{
  "n_mels": 64,
  "loss": "softmax",
  "encoder_norm": "batchnorm",
  "encoder_activation": "relu",
  "encoder_widths": [128, 224, 384],
  "text_encoder_norm_position": "pre",
  "text_encoder_activation": "swiglu",
  "text_encoder_mlp_ratio": 2,
  "text_encoder_drop_path": 0.15,
  "init": "orthogonal"
}
Rows from block 6 of the audio encoder of a small contrastive audio-text model, named by matrix and row number. Rows with one number belong to one channel. Each number is 500 + 40 x the weight over its row's rms, rounded and kept within 0 to 999. All counts start at 0. Numbers have three digits each.
Before each channel's rows are labels from the 100 clips, of 14976, where the channel reaches its highest value: "responds to" is what is common among them. Only what is clearly more common there than usual is listed. The data: single notes of musical instruments (NSynth).
# convs0: first 3x3 conv, stride 2 (encoder.blocks.6.convs.0.weight, 384x224x3x3, each kernel summed), inputs 112-223
# convs1: second 3x3 conv (encoder.blocks.6.convs.1.weight, 384x384x3x3, transposed, each kernel summed), outputs 96-191

responds to: pitch class A; note: A6; note: D#5
convs0.138:498513569554524449500547494487542542490466557479470441511460483518516526546534445497503570421574494441538530443478516514519459458528494482465510555505479494562496500464462429434504449449565509467483451479493447501491502529548499481553516465552516421505474490517438487488477466523512507477577519494513521492529497524541481570542523492501
convs1.138:589468458415535444499498455560512483521457474560437475495517461490482514547545533507516511503506444520485605465561537496438496422413568513527482520489542523478497544450544517474510523497499436454480493494455419488510522488546485507473554446488495554492479509424427494465564513583495539511

responds to: octave 7; pitch class G; note: G7
convs0.25:471495499524446486537540508479490437556516449528508499527515482588477501536575478461486447528509492439561517433471575477492444494529522506498469448524513514462457487463534522487480548470470583539487521436459539541491478478496563525547483458553540545466416485468525609534473538500488496390411493487510389488433498486495487377448514486475
convs1.25:525534487603550596509474511505479516541521479555473499537446432503542493517552425574490512533442506494487569458469470466461498512506439495564453493541468534510472501490550367459523510521524445604481453480447511483564501517444527548498503514482532552501488505539504546524560487509519554519

responds to: octave 3; pitch class E; note: E3
convs0.31:524524488440470476521522455578520464469474511527474439570525563522472499488416461459473543510537502547407572482443461491480443534525497518485526508475508428508472499498460445454525496432509480484592475468533528510493523481498548453487508481476455462406546518475461481607534520530527594441496545553523520547551474425532511505474474533533
convs1.31:450463539430514464513602532461560519545517466515522507461582497540477456497544502561516542546431474488460693427518506438472475532510528458420502489504568473475510576458568497543538510438551472484491533486459503482519504430499522441501508463507449476512471529460463516407526518454410513460

responds to: octave 2; organ; pitch class: F
convs0.233:516509480493480513557499509436458490521477534550514454454462514508517557470455486539535561450470502486564552418513523426504499414490528499514483503594410526466512512549529526531486564492510514524553585476424490486454486484489449461489493487439550498450513495442533437459485473530491452434486450484552518428456506506566454561483473501478
convs1.233:555557506485503492518408471471554484502454487487527392485479517526498378536497527435551502519498477519464515442489475478555516476543484521567465514528537511470514479515534497535490486512580526465482511494560497482444544491490455497429434523519455493441415552467515496494468546511493489498

responds to: octave 2; pitch class C; note: B2
convs0.60:482471447503475503527523525467480471497480425565515465526520539488526486492486490525493581560482489486437504472452518480462443490490481472430557498544512559489450473479449508561480532570492452505561484535564541451498463543495492515512498486491498463494510455447592551535436496441479536490506493471537504508515512356413426449536487535472
convs1.60:452417493511493507463536527515506506553471408476434486431543481548493451498494572528524477513512576570506609436485487501440508546574526527525504443532523534535509524515464424445470516492543478524507510531453515608587518546499535456482489477488480472483450511532516468554567441521429468471

responds to: pitch class A#; instrument family: bass; note: A#6
convs0.199:422511502442479497480484522517500455463536496482535548510485479443541473500523533563513527518508515416485510509497550460464572479420526413561492499503510526476560474532466504436518567450479568517479517457616495435490458487476489509514520516466580569469421485536485482537533431410448490525529566419509509586484559495502450521476534491519
convs1.199:482499448585526499502456432548523386468453431433504506476495574559568458468492494514474583466514492459563469509432470491472450507471435542533470496547535491465498537447492430452467475537440459455459493531457516485533454462500519472580505579485503557446496585534533511512549482511473474446

responds to: pitch class C#; note: C#5
convs0.383:411452546508528498515489516527568516528459535443454495456490464480513534495501485532450517491490457455493426529517523499408450518478398519430588476471558460595455464535425448595511471478574474481497433518457480506475486535582486419499495506477462506510516508464524483475445488471542544493482508482415523503534529410515503536517480570526
convs1.383:465466497468396464539481504508505464450442590504510494520460490538563519491551523515551633486460548498497506453461527436494531505435478443493520503504476476490507530501548475445494497556380544507502487439469470467461520493499474463503497515496495546479492538495534502473582457457479492418

responds to: pitch class A; note: A5; pitch class: A#
convs0.18:528467500508529401482539539549536518524453429509483498521520445500492523437527479504459530474444568546528454501463534474499554513569522559465463537511478479487508453512526506562543509536515523524532490540558526466537551493536519477475532578440520552529509483538520533492525521524448436450511514499508490463481486550512561503488489411514
convs1.18:555498526437470511495496505494494556542447543579500497509485557546472555491542454518475555520486529523460527520485445443494512477503466493471495487388487493469423528526474557495531542489496418472543549535505569480538491411523471492564496472569495518461539427489500464492534532494579502537

responds to: pitch class C; octave 7; note: C7
convs0.340:495450513486470457445504511524541455532492542432535412390483461517552486510532455570525510560508519479538552507517430534464484580484485521458455531407477537515477535514493447463468505476546524567464540503468534562444520431431514478431482523515544537498475510520501446529507470471519506483494506389451502481473452525486509503444471439544
convs1.340:422519473490509529532458468544465541440521511544439501474493524534484504511485450466526519503461512515501532501485503492500551473486463588491500491576509473478529513579492495466436507567449486482465458522452500427529440530558571555546471512545487542460487479493551528486540618577534504531

responds to: pitch class C#
convs0.127:444537548468529514523541541516523511531503575522517538475435504524578530486532425551535495490516462455465508509517480487386496556522521475467450512464480473483435505525535526534520424539490445520418504463444433503492534464542495570583434543448484466482434515484566480489515495444472496475478474499479542536508514539459450511488468471588
convs1.127:424458534527531550487542532500601494532485497603430533547501538507534510482492489474449513441482482438608420540430478481502518512461478542490508503509501517494415526585479480519502470584486441466500549521470541534455437542521498547508484527464541455470501523523464485416530515458464518398

responds to: pitch class B; pitch class: C#; note: B2
convs0.352:552553455505465499519548521528462533520483429463519557517476509464550454521446502507513492455517408490507469471498510444568551532511459458529508414491452565411605503564537457490549553505508451532542474475489465515470578504488480500475495442496524410459488452543517409527425512542558625490422493513514541528483502476538457523478548448418
convs1.352:513497546533467536547432466492566479559482525523462491496538468476517518467444439478529511496492489542500498556494477498435453540488468548428537615485438483425518494505467398521430589502423424546511482574586517473467458513485510497445457521445474475507501507496526494450489486439446500502

responds to: pitch class A; note: A7; note: G6
convs0.262:530491540473505455513520515494474434477461496507415469525412511539528496475399396517458555470498477483539568460444485547512507454481490524555497410470422444561467468415503486436513491483463495507547413487469459482476561518554534533478521539538577466439487495543534404581454542487566555522535516495497468494454558480486461463460502541522
convs1.262:509583531494582504484588454531501505550492560391500487492516484538483526492496544487522493489552553477528639447477502591441414498471540432466552466503525540523494481477515403508451488499488576494488429508479486547504485499496537541501512512535580498488452526519504538507607419446487478469

responds to: mallet
convs0.241:483517537482459554512494506473525550553532614501484565468455479402505490408465516515547491561559604497553469484471463510475492564487469514505543507530555441532485479535524493514523476491564503515453467559461503505517462462559501554522557484469471455536493472502530512548456574566539477419512546462496563465523499461458471416519501566562
convs1.241:435499556487438469487492562533541596588596491554502585559471560510557497512495489529541532500513543410469495559502523554462454468449507462457464512511496525465468495442448550496485567502581520461535445514485522503490479509436497481506476471498484533475453527534533530511517461528554451494

responds to: pitch class C; octave 8; note: C8
convs0.158:518491484471542474517465553529528499460395539446492471458555559457504580541475538456532536480521433523451472559550474458480430575495513525496461475553470519457475488569498562466403510575560555461498436500489517507428464438436482479456477502527510603511464480470581446504449503493485562514459488532536515499450504483511406496398503445504
convs1.158:473486506477521489526476523492476530541467457522481517544544425490513535494522521509477515484497561487461494486476549451510492552453497537508471525502444485519507550469505536493470549516542473499471432574542478489510443432493524530532530474496516502430509563477492516494462599533427548463

responds to: octave 7; pitch class G; note: G7
convs0.86:470524569530453477489487533522525468518427473471598427470540521463515510461480461537455585511457458537462420475541508494530510517439501411495511471470446444571442490414517465500500519492507475465527515495489550479462543442568520487528525498502389521504397494480474473532531510463508510577501554489457542476501476517463421513495531533529
convs1.86:496492522555482489488442442496554564480515494419513513515449535457499495489468472481435446446478490465492545490533470500506465471507479460493590519462495515461476477497426565477424450484530535488461492605449514455546521509498430498444529510524411477524483493460522471496515553503465476547

responds to: pitch class C; pitch class G
convs0.97:505482496509376504494584479375437504591498527418511446504523499457549466522518482455481475509492462487504481477455556509500461536495513516492553448550573508540536479428553482454466538467487511453499470551489534518421484498516611523505483478469411428495526445450502467451489519515488534494483548529445557460482483524483534501493478542518
convs1.97:425486457503475469547486457514504466465449512517469547472465485458538528513535484496429497530543577579553494478528536514441499488552490492545536472603463538483529469518478473450484502564518511612489462509537515437458485602421510520487469481553509574535505485445489479535528541519517490497

responds to: octave 3; pitch class: B; note: B3; note: A3
convs0.312:452505475566499497551473458562542442540516441547451564549489437530547512570477474493526484497434564425499501480545522498451577463511545503532476509504484520488497526395473432529513500482489460469488536494489504503497413480484496506523561481462484522550497544526550555546473489466568557548520544504532440472519583438442428463421545500473
convs1.312:430501585494483490507459488529466493561486528517498550488430438539486490550510548442503451540475484491464484416463406440467472531521533559525447467491498524467532556435406387451550580459506504468502517567469467442457507476461479552440480477450516495468490514530541492472483415491488474504

responds to: octave 3; pitch class F#; note: F#3
convs0.168:449527471533469430541541478558406520434497482521467510478487578475497530469473485455503588484452470488414493431485521487472506521507540421454488455536501485491421507454489473436462437444497451585508469516594472454537539463452500545518545553512547442509482530486489511602491464386493485487468484565503575575493510546564467445481522460540
convs1.168:447503487496539459557577587557542494544432445502566474563481472484517488547508559436417471493522429489528512426476508449505479501530485477469469468506522515537511458498417551532551446563569535420492559516476521521522461453619534483484450503539487493535519536517489506546562515481519446453

responds to: source: acoustic; octave 6; string
convs0.310:462559542495494481492587498436469523502478516491546449552490497449450507504517476517492565479525553503544595431543541453508480449501527424512420516472503505561442479449509490489503475513450516479575524523579501496527452546494518522514499438487501548520552513509455497439578486509501448528563456474435530493549497393586507493560536456535
convs1.310:508470479566499442499494453508487430492436467513507536452512520505514483547455503558532502522568532503454431481487526543429537444495527471477545470469581447475534436475580517535504490471486469491470473553485424473520496557440529531510441447575479498481483508505487521542487519512471518581

responds to: pitch class C#; note: C#2
convs0.285:532504522451545493426524504567492542484504519518473465481491480475435559455488451511503500479480501475513509459520529519524495529514457506492567516529498543543485454445542475476486504513514525426503527492485542543442480530431494510519488485457535559535484475435414477568514482537449499516488544463461461461550477457495568509506524549519
convs1.285:467490475567469465420515560387528406463480567579515513475573529431531444486486516560563509469457510528522571505493512488479474498500456468370508419479573460488531442449506420503535462469488509526498474544536470433482537543537493485530501498424521552530412478446510486518528515509471500477

responds to: pitch class A
convs0.70:513476565478504540518466529521516484504485460475542444520493515504546496456478550487522540477463562530550492533488445566489439586505419549495559535568476524572505509473501471447526536471545397473502485482464446490542433496505559451441518465449497570452554550518532519522422513468483476484553497582504521570492454511480570506499563491525
convs1.70:434533568473471526520561458544514578515534415439533444541464555573460518517578487505557470508460520462406616520446472479489463462510546535519482448478491475495465542463472508481486495534489516396643520498558493483531457461528493449507527596453524491519487516456522431537500469508477511561

responds to: pitch class D#; note: D#3
convs0.12:518540424521597495452513546494531508438549464454511489574482487490522496469411462546456460526492561501503533483591464478495500452464504514469460500484454459410483535496515456401429452446546531478495534561521445481508605502618502516500479527511467495521486538509484566557502579491594515473557545493575448477503555528499569489553548450476
convs1.12:519487546511481434551488524440538527470505547455527460530516480536444529473456499442509472497432484538486453526508519470542542491512486493447440579461532474503453496497517454523534571481472537494581514527531477480450434520484527519461432523465467498457562552451534500494477511471505488476

responds to: pitch class F; octave 5; note: F5
convs0.325:517396500541516430471560541496484509513488440495532498532550495457482509600520491480548424474509470520487470519450549541543483527545528506599536468483456462517493434538524482519555532523462510439465505424480515438448497545558567460481462525493496522450489510569513496422600481486546507491504532475496455483511535530520471488405500534491
convs1.325:553518534532490456520491477399438444447562452513550477530470512505502519492527497556479509392522500416497458502529459572450513526513494469463518568496477523545516492496528550502532573479492479460507518545463489570462466506461513476477515461492523479557568530489480472504499383471454575424

responds to: pitch class B; octave 5; note: B5
convs0.124:488552447464522467497489509453493478492524484479438447540439488447540561539553513472450513522521557451473484503506494517493521478499442477492433505516444562516534494555464514482438527557516453517476630469403539496449425438447387502536551404470482446493477526509506483479547498491577490462476505503467477429419458522505504536474534524498
convs1.124:452499461444489547525505519547575501493521417559478432437427467545426447522454550501530462481495507519529456480505460529444570520531509479495517461494472538483453531476529536515459521522521501521518462573467536505492479601545502446467513526475513551465544458474501447443401469571522398511

responds to: octave 2; pitch class: F#; note: F#2; note: F2
convs0.110:474489501490460488540430516435473463512459442557468496486459528516492501542463517532433573522459542474528489516533470422520505467423453505576478499531498513495433519497519500564382534457593456586508481455496522517396514475493484451544495523490548444587496516458549455518525484412450566489524524493577470448493435445508454617607499452517
convs1.110:448565482493496465490456486518498565552502492519573361500502473459400447471536516516549551489485512476453545478428522480587482490476521534513487435477480506436528613468564540466485528522521534522478439461521506544491477442450521444441464423492478576537476519448536531460453505492518431580

responds to: pitch class D#; note: D#4
convs0.321:499455469463536583483481464454488578471506505536469513525508486504449496494523482419458461494536485495435588511493495449487524504511536539540470449513470521526499507562499522472502525568561493503511469551449465472550445482517431522440546519529536592506505470424504452535481507430541477439488499496587485456462520588524591447488468459484
convs1.321:559498484516573494521488529488441508456504509517518474398509495527472554438509511485530461579533508550472539498526495469524497522523512520473477402474480417470455491528507489526366464506488512496540538473442501486482518451466482442530449491531448443467527450497511485540507446516555455462

responds to: mallet; octave 7; pitch class: E
convs0.379:493528500504540544509460507466455474473604456591476498499428463463513540505519576504547432459539516498461519473508489525555524469417521497539477513520512422351494450455507489496447542489521541507538530562457512430547546517475488438399452513480507546464484435501429550442501488532485547512545513515477527510472491490452491540471484459444
convs1.379:513493510478516469574437523510489523435466468584526492436478450605459515474545490495459536543535480618564396523543511489506535464508493476520477497528483497519488548515534490493520509530508507443509501451459452569427467493499537465534413516494510528471484489491541524459512476505494460476

responds to: pitch class A; octave 7; note: A6
convs0.219:478505505454400475476490522467518514491501503496488464504593484484423476575407514519477471453557524542530531408487471443500572562540544461522485458457484509465562488567550456474491535529448465452491583542485474513556526472415524487566505567433495480516522495480465543559440515580469487508532493460407522443514557435475496542570440487527
convs1.219:532460510452514462598470488489487542543502529462489485550471504497493472508458547502501511483542447451533449577502465568470509508530496518438493507431563556477474546466501568528537538495504475500475560506535546500541515501514434532472440509482532521502490563504526524428508568507502472495

responds to: pitch class D#; note: D#6
convs0.298:461519433384568506457442514450536514497519498510491504586554469513461519434511457480536555453546480480515484442550465523531574498487481493464473471474518456425466564494548590439474478524463523551483528494492538481572534524522516518375480501490482520488483428468491495483493452516508527374456450567549482541542491489554533550477455470523
convs1.298:525405449411460582526508503540521473512419460521490522519493484482524508499500500506472445489533502503491464445510491500567554492490537532496505461553468501442482521486591511459449532565450464510544457508448491543518519526471459446465503512507490507500457456572489455571413506510489475488

responds to: pitch class C; octave 4; note: C4
convs0.369:418496439504457524492500485524505486506461532468513494599490464519478486505476529516463536444461500490488464506463476445458520537620467504489499497499488439497542492448520507562543557500523445459474435559483554538467496479584536444489544532481385447533511522462484454531552486475599507549547482507555492484496472484487458463519471564527
convs1.369:517484472497457536474507502444469502522519498475428469468541478498518498512513535525516507503515523492510577432561517532506544514488567491541516490530510460520477559510524542488519558441534436534478480504490513496573510553521479504532567520468567477568501559512433519463505462471444463508

responds to: octave 2; pitch class G; note: G2
convs0.107:466510483451534465551499482488488517432414489457497499498500549535496417510528521484494508538544429506460479524543498503490477491487501445549403466482562563472519499490427347567513439518413494498525456479436494537487526479516503569585524445503478494522465457453505475570467507463488449512459507523530554497525507552487486472511492516508
convs1.107:457470435459533519488537527464530399488487478527576561479491546486496517464519470502570519527464560525538522548408437526505512517450512510433443466463420528496476514488462515493522454541547557513538528565526454491425515535557542499497504543554519531486476503585556437494574458534492429498

responds to: pitch class C#; note: C#6; note: E7
convs0.197:500592527510555524512485511501500457511520497438512472484517475489495469516530570446481451554514551523565584506460539509421526518439466464532424508486510506518563522524568459505570491518506565571491536449434527486478528550499495511496433555504495471519535472504445481500513476547488514457502443459534498493488487528503548540503494496447
convs1.197:439491511495425466564459451448530485491451505484581521500433516457467495498514494565510451487560423542525502503531536567456497532478480492441414505485562488434566486512451498559474462605533428571450539542487457510544531548514507455486435491510532497540459494521536488511452506563526426532

responds to: source: acoustic; octave 4; flute
convs0.52:494531479544475537525452452421472498491484465545471571517639464549443570428462461507495540470540423541461449580514506499482487509504450454445517495481540480509461474518464448471534494532455508540500472472623517459539498533484508466562537479531490443433508482460427501510508443532572495576502450449492567486491478503519474541539496514400
convs1.52:551471531537505510479514493542491525438533435495465528547507505470599504495516559455607571562518484520498471522507496559516510512475475526532562539478488456543505469486531454406521506478451487544496495527526526483483448481547529562478471512433537488432561561543476562539442561461511507489

responds to: octave 2; pitch class A#; note: A#2
convs0.106:404537468502434570519440447461516437483492472438434457469503456463510515551480490446495480501492461518460454445465499514481563491460586412546508555500477514500557469516471503477567547485454487411508635524446513480490434537545508468525516523514410511545486503465511437496489456471487513543459500515531544476472478510535493451430459475549
convs1.106:533475469441494516519568436469527539512458591458518403484491473529461523463446477519560522530528529520526489479473480549449436492570454420463504510507491493492512583426452540468467494440453488503505463597462494393526496430493437551451466422546460461577495524517456525477564506504496511482

responds to: pitch class B; octave 2; note: B2
convs0.334:520530484550510527451505466490513442513519512474569558507477485477569533508531553488486513422499475516471609544481556481490559555505503500449500444491494528495533484533536472549472556511383444518470490498481533450493469514407481481552511530504479471473488438482467545525513405476436530537547414485514535501525516521475455534441468457523
convs1.334:506551510481533506505453489508508526501509531538511516563509517472552497575512506464478443500544434474469438473540406526462472493501472497520515582386420504484456494466454457501488484597504535500548427524512480431458345507499480519543531511459494494519470443448566426499520427466488529464

responds to: octave 7; octave 6; pitch class A
convs0.49:471532525471491467498557548511484455470530469529424473547512487443492553394490565481447451492501459435507558471483568499543553411442531518508483490544500494492493510519506461526485569521466499409514472513499457487484521538542582458416519471509453582506554443485449587509530503455530452485406506512595468503411542476504472486458489450450
convs1.49:485556454535478477452462437483480439403542432501519441484501504489461424535523472523504440482452451529493491467562504528466523497489460433455493586555506536531468516456483528549468456488498592518511466519435504458544484463510529593469486536466511531523439548496476422495511462500503495439

responds to: octave 2; pitch class D#; note: D#2
convs0.55:544408532474496450579473478534524530501504545492524488496493505513442439489486516560451475473459478486496493510487564464481524495488524500540495433452426496557539481531500549534470539489506522530472483436464517560517481539481507546505502480509471530545521483472538428476473540497491443451504503518427550452506490516485497461457493557500
convs1.55:548465525521569516476521462457479591553494511483489457519512513491594565424516394525534497508513487548461481470487458429537462489479505528504536468520516464427506436498529483446472547518485503480619552459527461604458488471447508503493486563487472548515485423465486488480552473509507488449

responds to: pitch class F; octave 3; note: F3
convs0.35:452515518503468483495488549504418549513486504412511510415487499534541388477475502520504546411547554459505540434556559539474419479481515469497483441490479519504500523482492500535492492486514502468539557565505574457464550531406483519538481479521555481494467508483562456590555497495496531479465472493457543476471484490483530533519469448547
convs1.35:531540556477476435511520455502563536506572513448456500422498446549464535474479523548559482582576421503472545416539433513500441533528514514453537548525504500542547518507498420490419569484567596593459481468513526582514474455474547531581541533500525448573498516483537470495521496475520448567

responds to: pitch class A#; octave 7; note: A#7
convs0.264:557516478536536526523503549540573548467504543478520548525549508527489495452465416481445550491498543521470563533516490535503557519456505478471521481468548516562529404484519524561589503523485479536481441539467480550499464471505462464527546406568498494458576536502464505513498526561505473505508509507513497481539460583460507437436489520497
convs1.264:511412492465440471515521494512533469453472499492441528514396408490496482503514480527448433487478450447492550520574523524451479523550518543540450465441566532512486492442574511532457482439540521445506526437545494402502545496534500438579482518510478514527548507566586518530558543493501520475

responds to: octave 7; pitch class B; pitch class: C
convs0.77:430471477535528484492481514462477544474500548530446499494509484451537469497416431548579529524474534533486448497613440475462518474428488430495551526465443536478555454490557497520446471539564497470506554573491556506483515551534464466529503572468535499494446507540450454513518526539508554509493573530447511520421480457427481503471508505539
convs1.77:510514541496509579524461537572589490486474474443496514437515406525537462454499510521484443492482509530510487560499523562476519451444489613477495600513450503526493474585452569464476454518468460525562553478457514467544454559481577524432477557477506551522506602499542445510525542514509539495

responds to: octave 3; pitch class C; note: C3
convs0.189:473478455511547491508547519535518452541442427440474491537530526459494466401504526529486570511454493502522459468526413501497542540445574474467504455520463504556505566515526502541523484567458534452553464555499537531553534519455548440483471451470519507508474533444512452586515447521534574524441507480485557470497495417447474477467496559491
convs1.189:525497517547456473509523443516557552543504536474468505504511498545550486517516567571535467494494438481530534474506453456499436488518487458490540510521430442516533532530509498505500514513413507531470476502458545492547488494365470524440531559472458489497571537490525447461500487519477570497

responds to: pitch class G#; note: G#4; note: G7
convs0.306:486518527545571575450547488468497506492500496521506458492452548492475535525524460484540441552496437509513515504429503464505509464521493494506532561503430522445472526538547497522483441541609488515509485544459476498498519491488518484484554481457491490473489513526523452531516496560458441459459479553495579454445442557497520501501541513430
convs1.306:481529526441467475500575547532492527533531492473476477557466447492450428530604455458519489446470449473538516427462511484557518476424511505493522460523543514494479531595482580469570502524448502451427519504460483516472532534509442483465524562550498568532494482467519523524482520452498498473

responds to: pitch class F; octave 7; note: F7
convs0.279:500529486452496528490510517493510494472599479438503488515456500506514526524471447390504567580487542514527511469528432548476554430547495486410537481490545469442534492501519472455510534474537551458493527474555446478465507548510489428506437505449488508473502505458505541525489509497484516459515496536550446400507596502471504494434487521564
convs1.279:504501584428493504527541543537500475419492468572546495452587466505416381469461495502483484556525424529534547507472490485540543523453483552552455565519488542506481470544499457491493446511508452507572570480410468516524510517496529536471498520473518412548493459519540528544438428517419538541

responds to: octave 3; pitch class A#; note: A#3
convs0.132:498592485481490512542452487486445478458520543579455581604495518498532452544456513503558493454470560511421554440463507453509469490443478465490469520477493481536552516474469489458538454429490507485538503531499486502521476488453478490469489432529503526462460558562502519588550480541513538547509468439488505569480462477569526564455514437426
convs1.132:496502534511553497468506517598475510501490461507574509507519468487502467510534501452534519510477454502522439463485509540522540510441475513500451452528590498518477487515519565613554470517501477468509501531475471453569530552504502518431549533420502469501519462530499533551488536479493447448

responds to: pitch class F; octave 4; note: F4
convs0.120:498499538448465510453448572520543432510509471501474559504457533537445509486546425547461494506520496427488488535485476481553459533540502465584501462510432525531526470534519469460481504483503537519497564530524491443503466473458496473476530451511505506480502485479516488431597462499517428520492542524535474521480516506439598501410465440547
convs1.120:439547537502504463484577473525498486434465421400483481461514430513529535442476482545498493433493436508541561547495506505530495496436498490498420533480528506516516510435504474526529494511484496539516481509532492482489553565529491475571501529462503452476529494490529451547458446568559482452

responds to: pitch class D#; note: D#7
convs0.103:523453508452477540521536506483475389556454475532487541482467467546510491531540485417528447443466506519443480478499533610465534502435515483529477556550505522473519529464519552470518450560469489558490535539429445460440499504505518495494485510604454460404462488556487496455540481498462484534523492566519466502444502483401480497528562604480
convs1.103:515468514504548474473493535551546538510472474506437503514494467503489435511468528589494503483507487504466449420518512504500474574495549515419468507480494423507512517506488523503513499513412506516506500576568522485509458584544451495498524567516520483469495502550541605500469451474472501536

responds to: pitch class C; note: C4
convs0.66:496435490465526518477454498500482540457515503475523493542474468486479441479513404486567455447484526392480452545496537522492519561480496558498526522468479485439448534554518477524471516515466449569536449417397470423463493484523449506417501408480434493470469518449595514517499506564502562476469524560501582499472406551512526496481517518465
convs1.66:524500546488484519488527478489545485518474412511449467451457447455445569506530524488521534457498509487486555529472441458465577415472496530514518545453466385510514501557490429472547444553465558540458501492445468477565498377456541432461524521516497555459491478479562490528543526577518520446

responds to: mallet; pitch class E
convs0.308:476441469546586572516595464503508513466547469524497496505497438534541449411493434504445492512436499524500533460528500505533506536492487530484572490436495520454494508544471570485536496521546476452476478498494491452487518613479494504499469503475544516528546447433507463580536552424452516449484580481518476523560499394523551510503535463506
convs1.308:503465510467442467448503524499514410495458498488514416443484430484450492502483550492421418581465444535508529502512470467527486476459508505544554491492499561554483530459479551522455468437546516493559459511504472436421536562433432486496436510519496464530518437472617496482473515447565518526

responds to: mallet
convs0.309:493485500538542570508536526446487531531474460531573562522545533402544486457504562443561555447568477498518507538570450541538513563497514507583547453543545509449472511557541620508458468465489445515517515466545489413501498524521492495530500464468551496466463494466521521587463443499519510438560544486476555557537462510513484528464540531523
convs1.309:489485474478557520482486495539520495481434493520551488494569448521534544526498532569509530454534497516456529471537511494484491513448489550461497566561387483476487495421484537522501462475549486542467444543496493429502497538442526502509432488459550489519485544498478512515497467523474558488

responds to: pitch class F; note: F6; note: G7
convs0.211:509429460458451584516493476499469554419523509518489557464471491527486503534470514550410492495504450458501530496511469529485534478549425550440444487515436521476431517521465522498502498549515466511470444456519529510522516475457521487496457533464467498507462491478552547441492461559523480490481499439470473486446513610444499503498512457477
convs1.211:495487443514485510550512560503487518567494453501506512481482520439556544544525458555426514470578511531435462485504419495512546496550500507500451501473570544480519554507529492516492610513534527462509445504538522492487500568508503529491499503520561473536594498471466531449503556518529434445

responds to: pitch class B; note: B2; note: C3
convs0.263:548512526592467546493442502522513494494508461545442488562515468508477517508457477544515500458444478439492539528481537420514440463422481394512474546522509447514484454523541452456510523525473512442478529520542547492507525470510482481487459544565506487554441511407466441536476486531543577541518545522525500545555437506485470532456567447507
convs1.263:546516485430493450517452565466536490495514452473476455483487519452556562510503496462523509555547468517564409501630493496489491537521423486525509474520423551518510538493495524586551505477461501563460462500521471527455532443490446505505533479439450547463556470580531526458566475480488445487

responds to: pitch class C; octave 4; note: C4
convs0.104:413476485471502534474477467471515387479548516483499545521530463522507437487513533552440472453545430459470535479481433502501484543479475436486583478487479426542550486499449451444552456528455419461521488504420543463432537554542462450547507449498531497529530478493550517541505478462547516562453530490494403467513466413446481550530530452560
convs1.104:514500516514496473547549526525479498534504495423536540475504451504532486523502488518508477473476544536510497445534497487472498538476442498498503540467529500474560461465481473505470582435479515467502564445580474434486533553461456576476555401506550509477513467456476560445510478546577477476

responds to: octave 2; instrument family: bass; pitch class C
convs0.78:478472488412547555518430476459501491525513530500507546482442473513518554467469482462565519464512485498438462518458549569403588555426497473513532452521477528524444484512541453470495505538516483459466533531509483487470511494471494524497519510409488491501479495405551492472513492539518481517570478510434521481460461487474482525433548506381
convs1.78:497490485569555556460480519526524529549504407482527518514524526514574536537522490549626450461590454493524513493491348478507494559479489468528533511488492478449479459479537417471518498602461523494531452516441483566530436492432488539488503525529484446361511471479475490544489488525503490438

responds to: mallet; octave 2; pitch class: C
convs0.363:511472455425480532463505512600551481493469496530428490547437444531516472447546482508447562543494592442439568528497559548535525511593486513473474543549569504490510502493511482459506437395513494476524509475481590524456542510477488496516554413463478525551420471516475453514500515460551512484488499510536542445511470460534447535457538547515
convs1.363:528449489443561510479473513468518421543429483515471436558619487487486443498492484464509527543426511497542526588510549505483530549483452518542552440539474506501525464484483564476566495468537506525500517520485504492573533508510587522469459533529448485457457416501544440480456493499465454437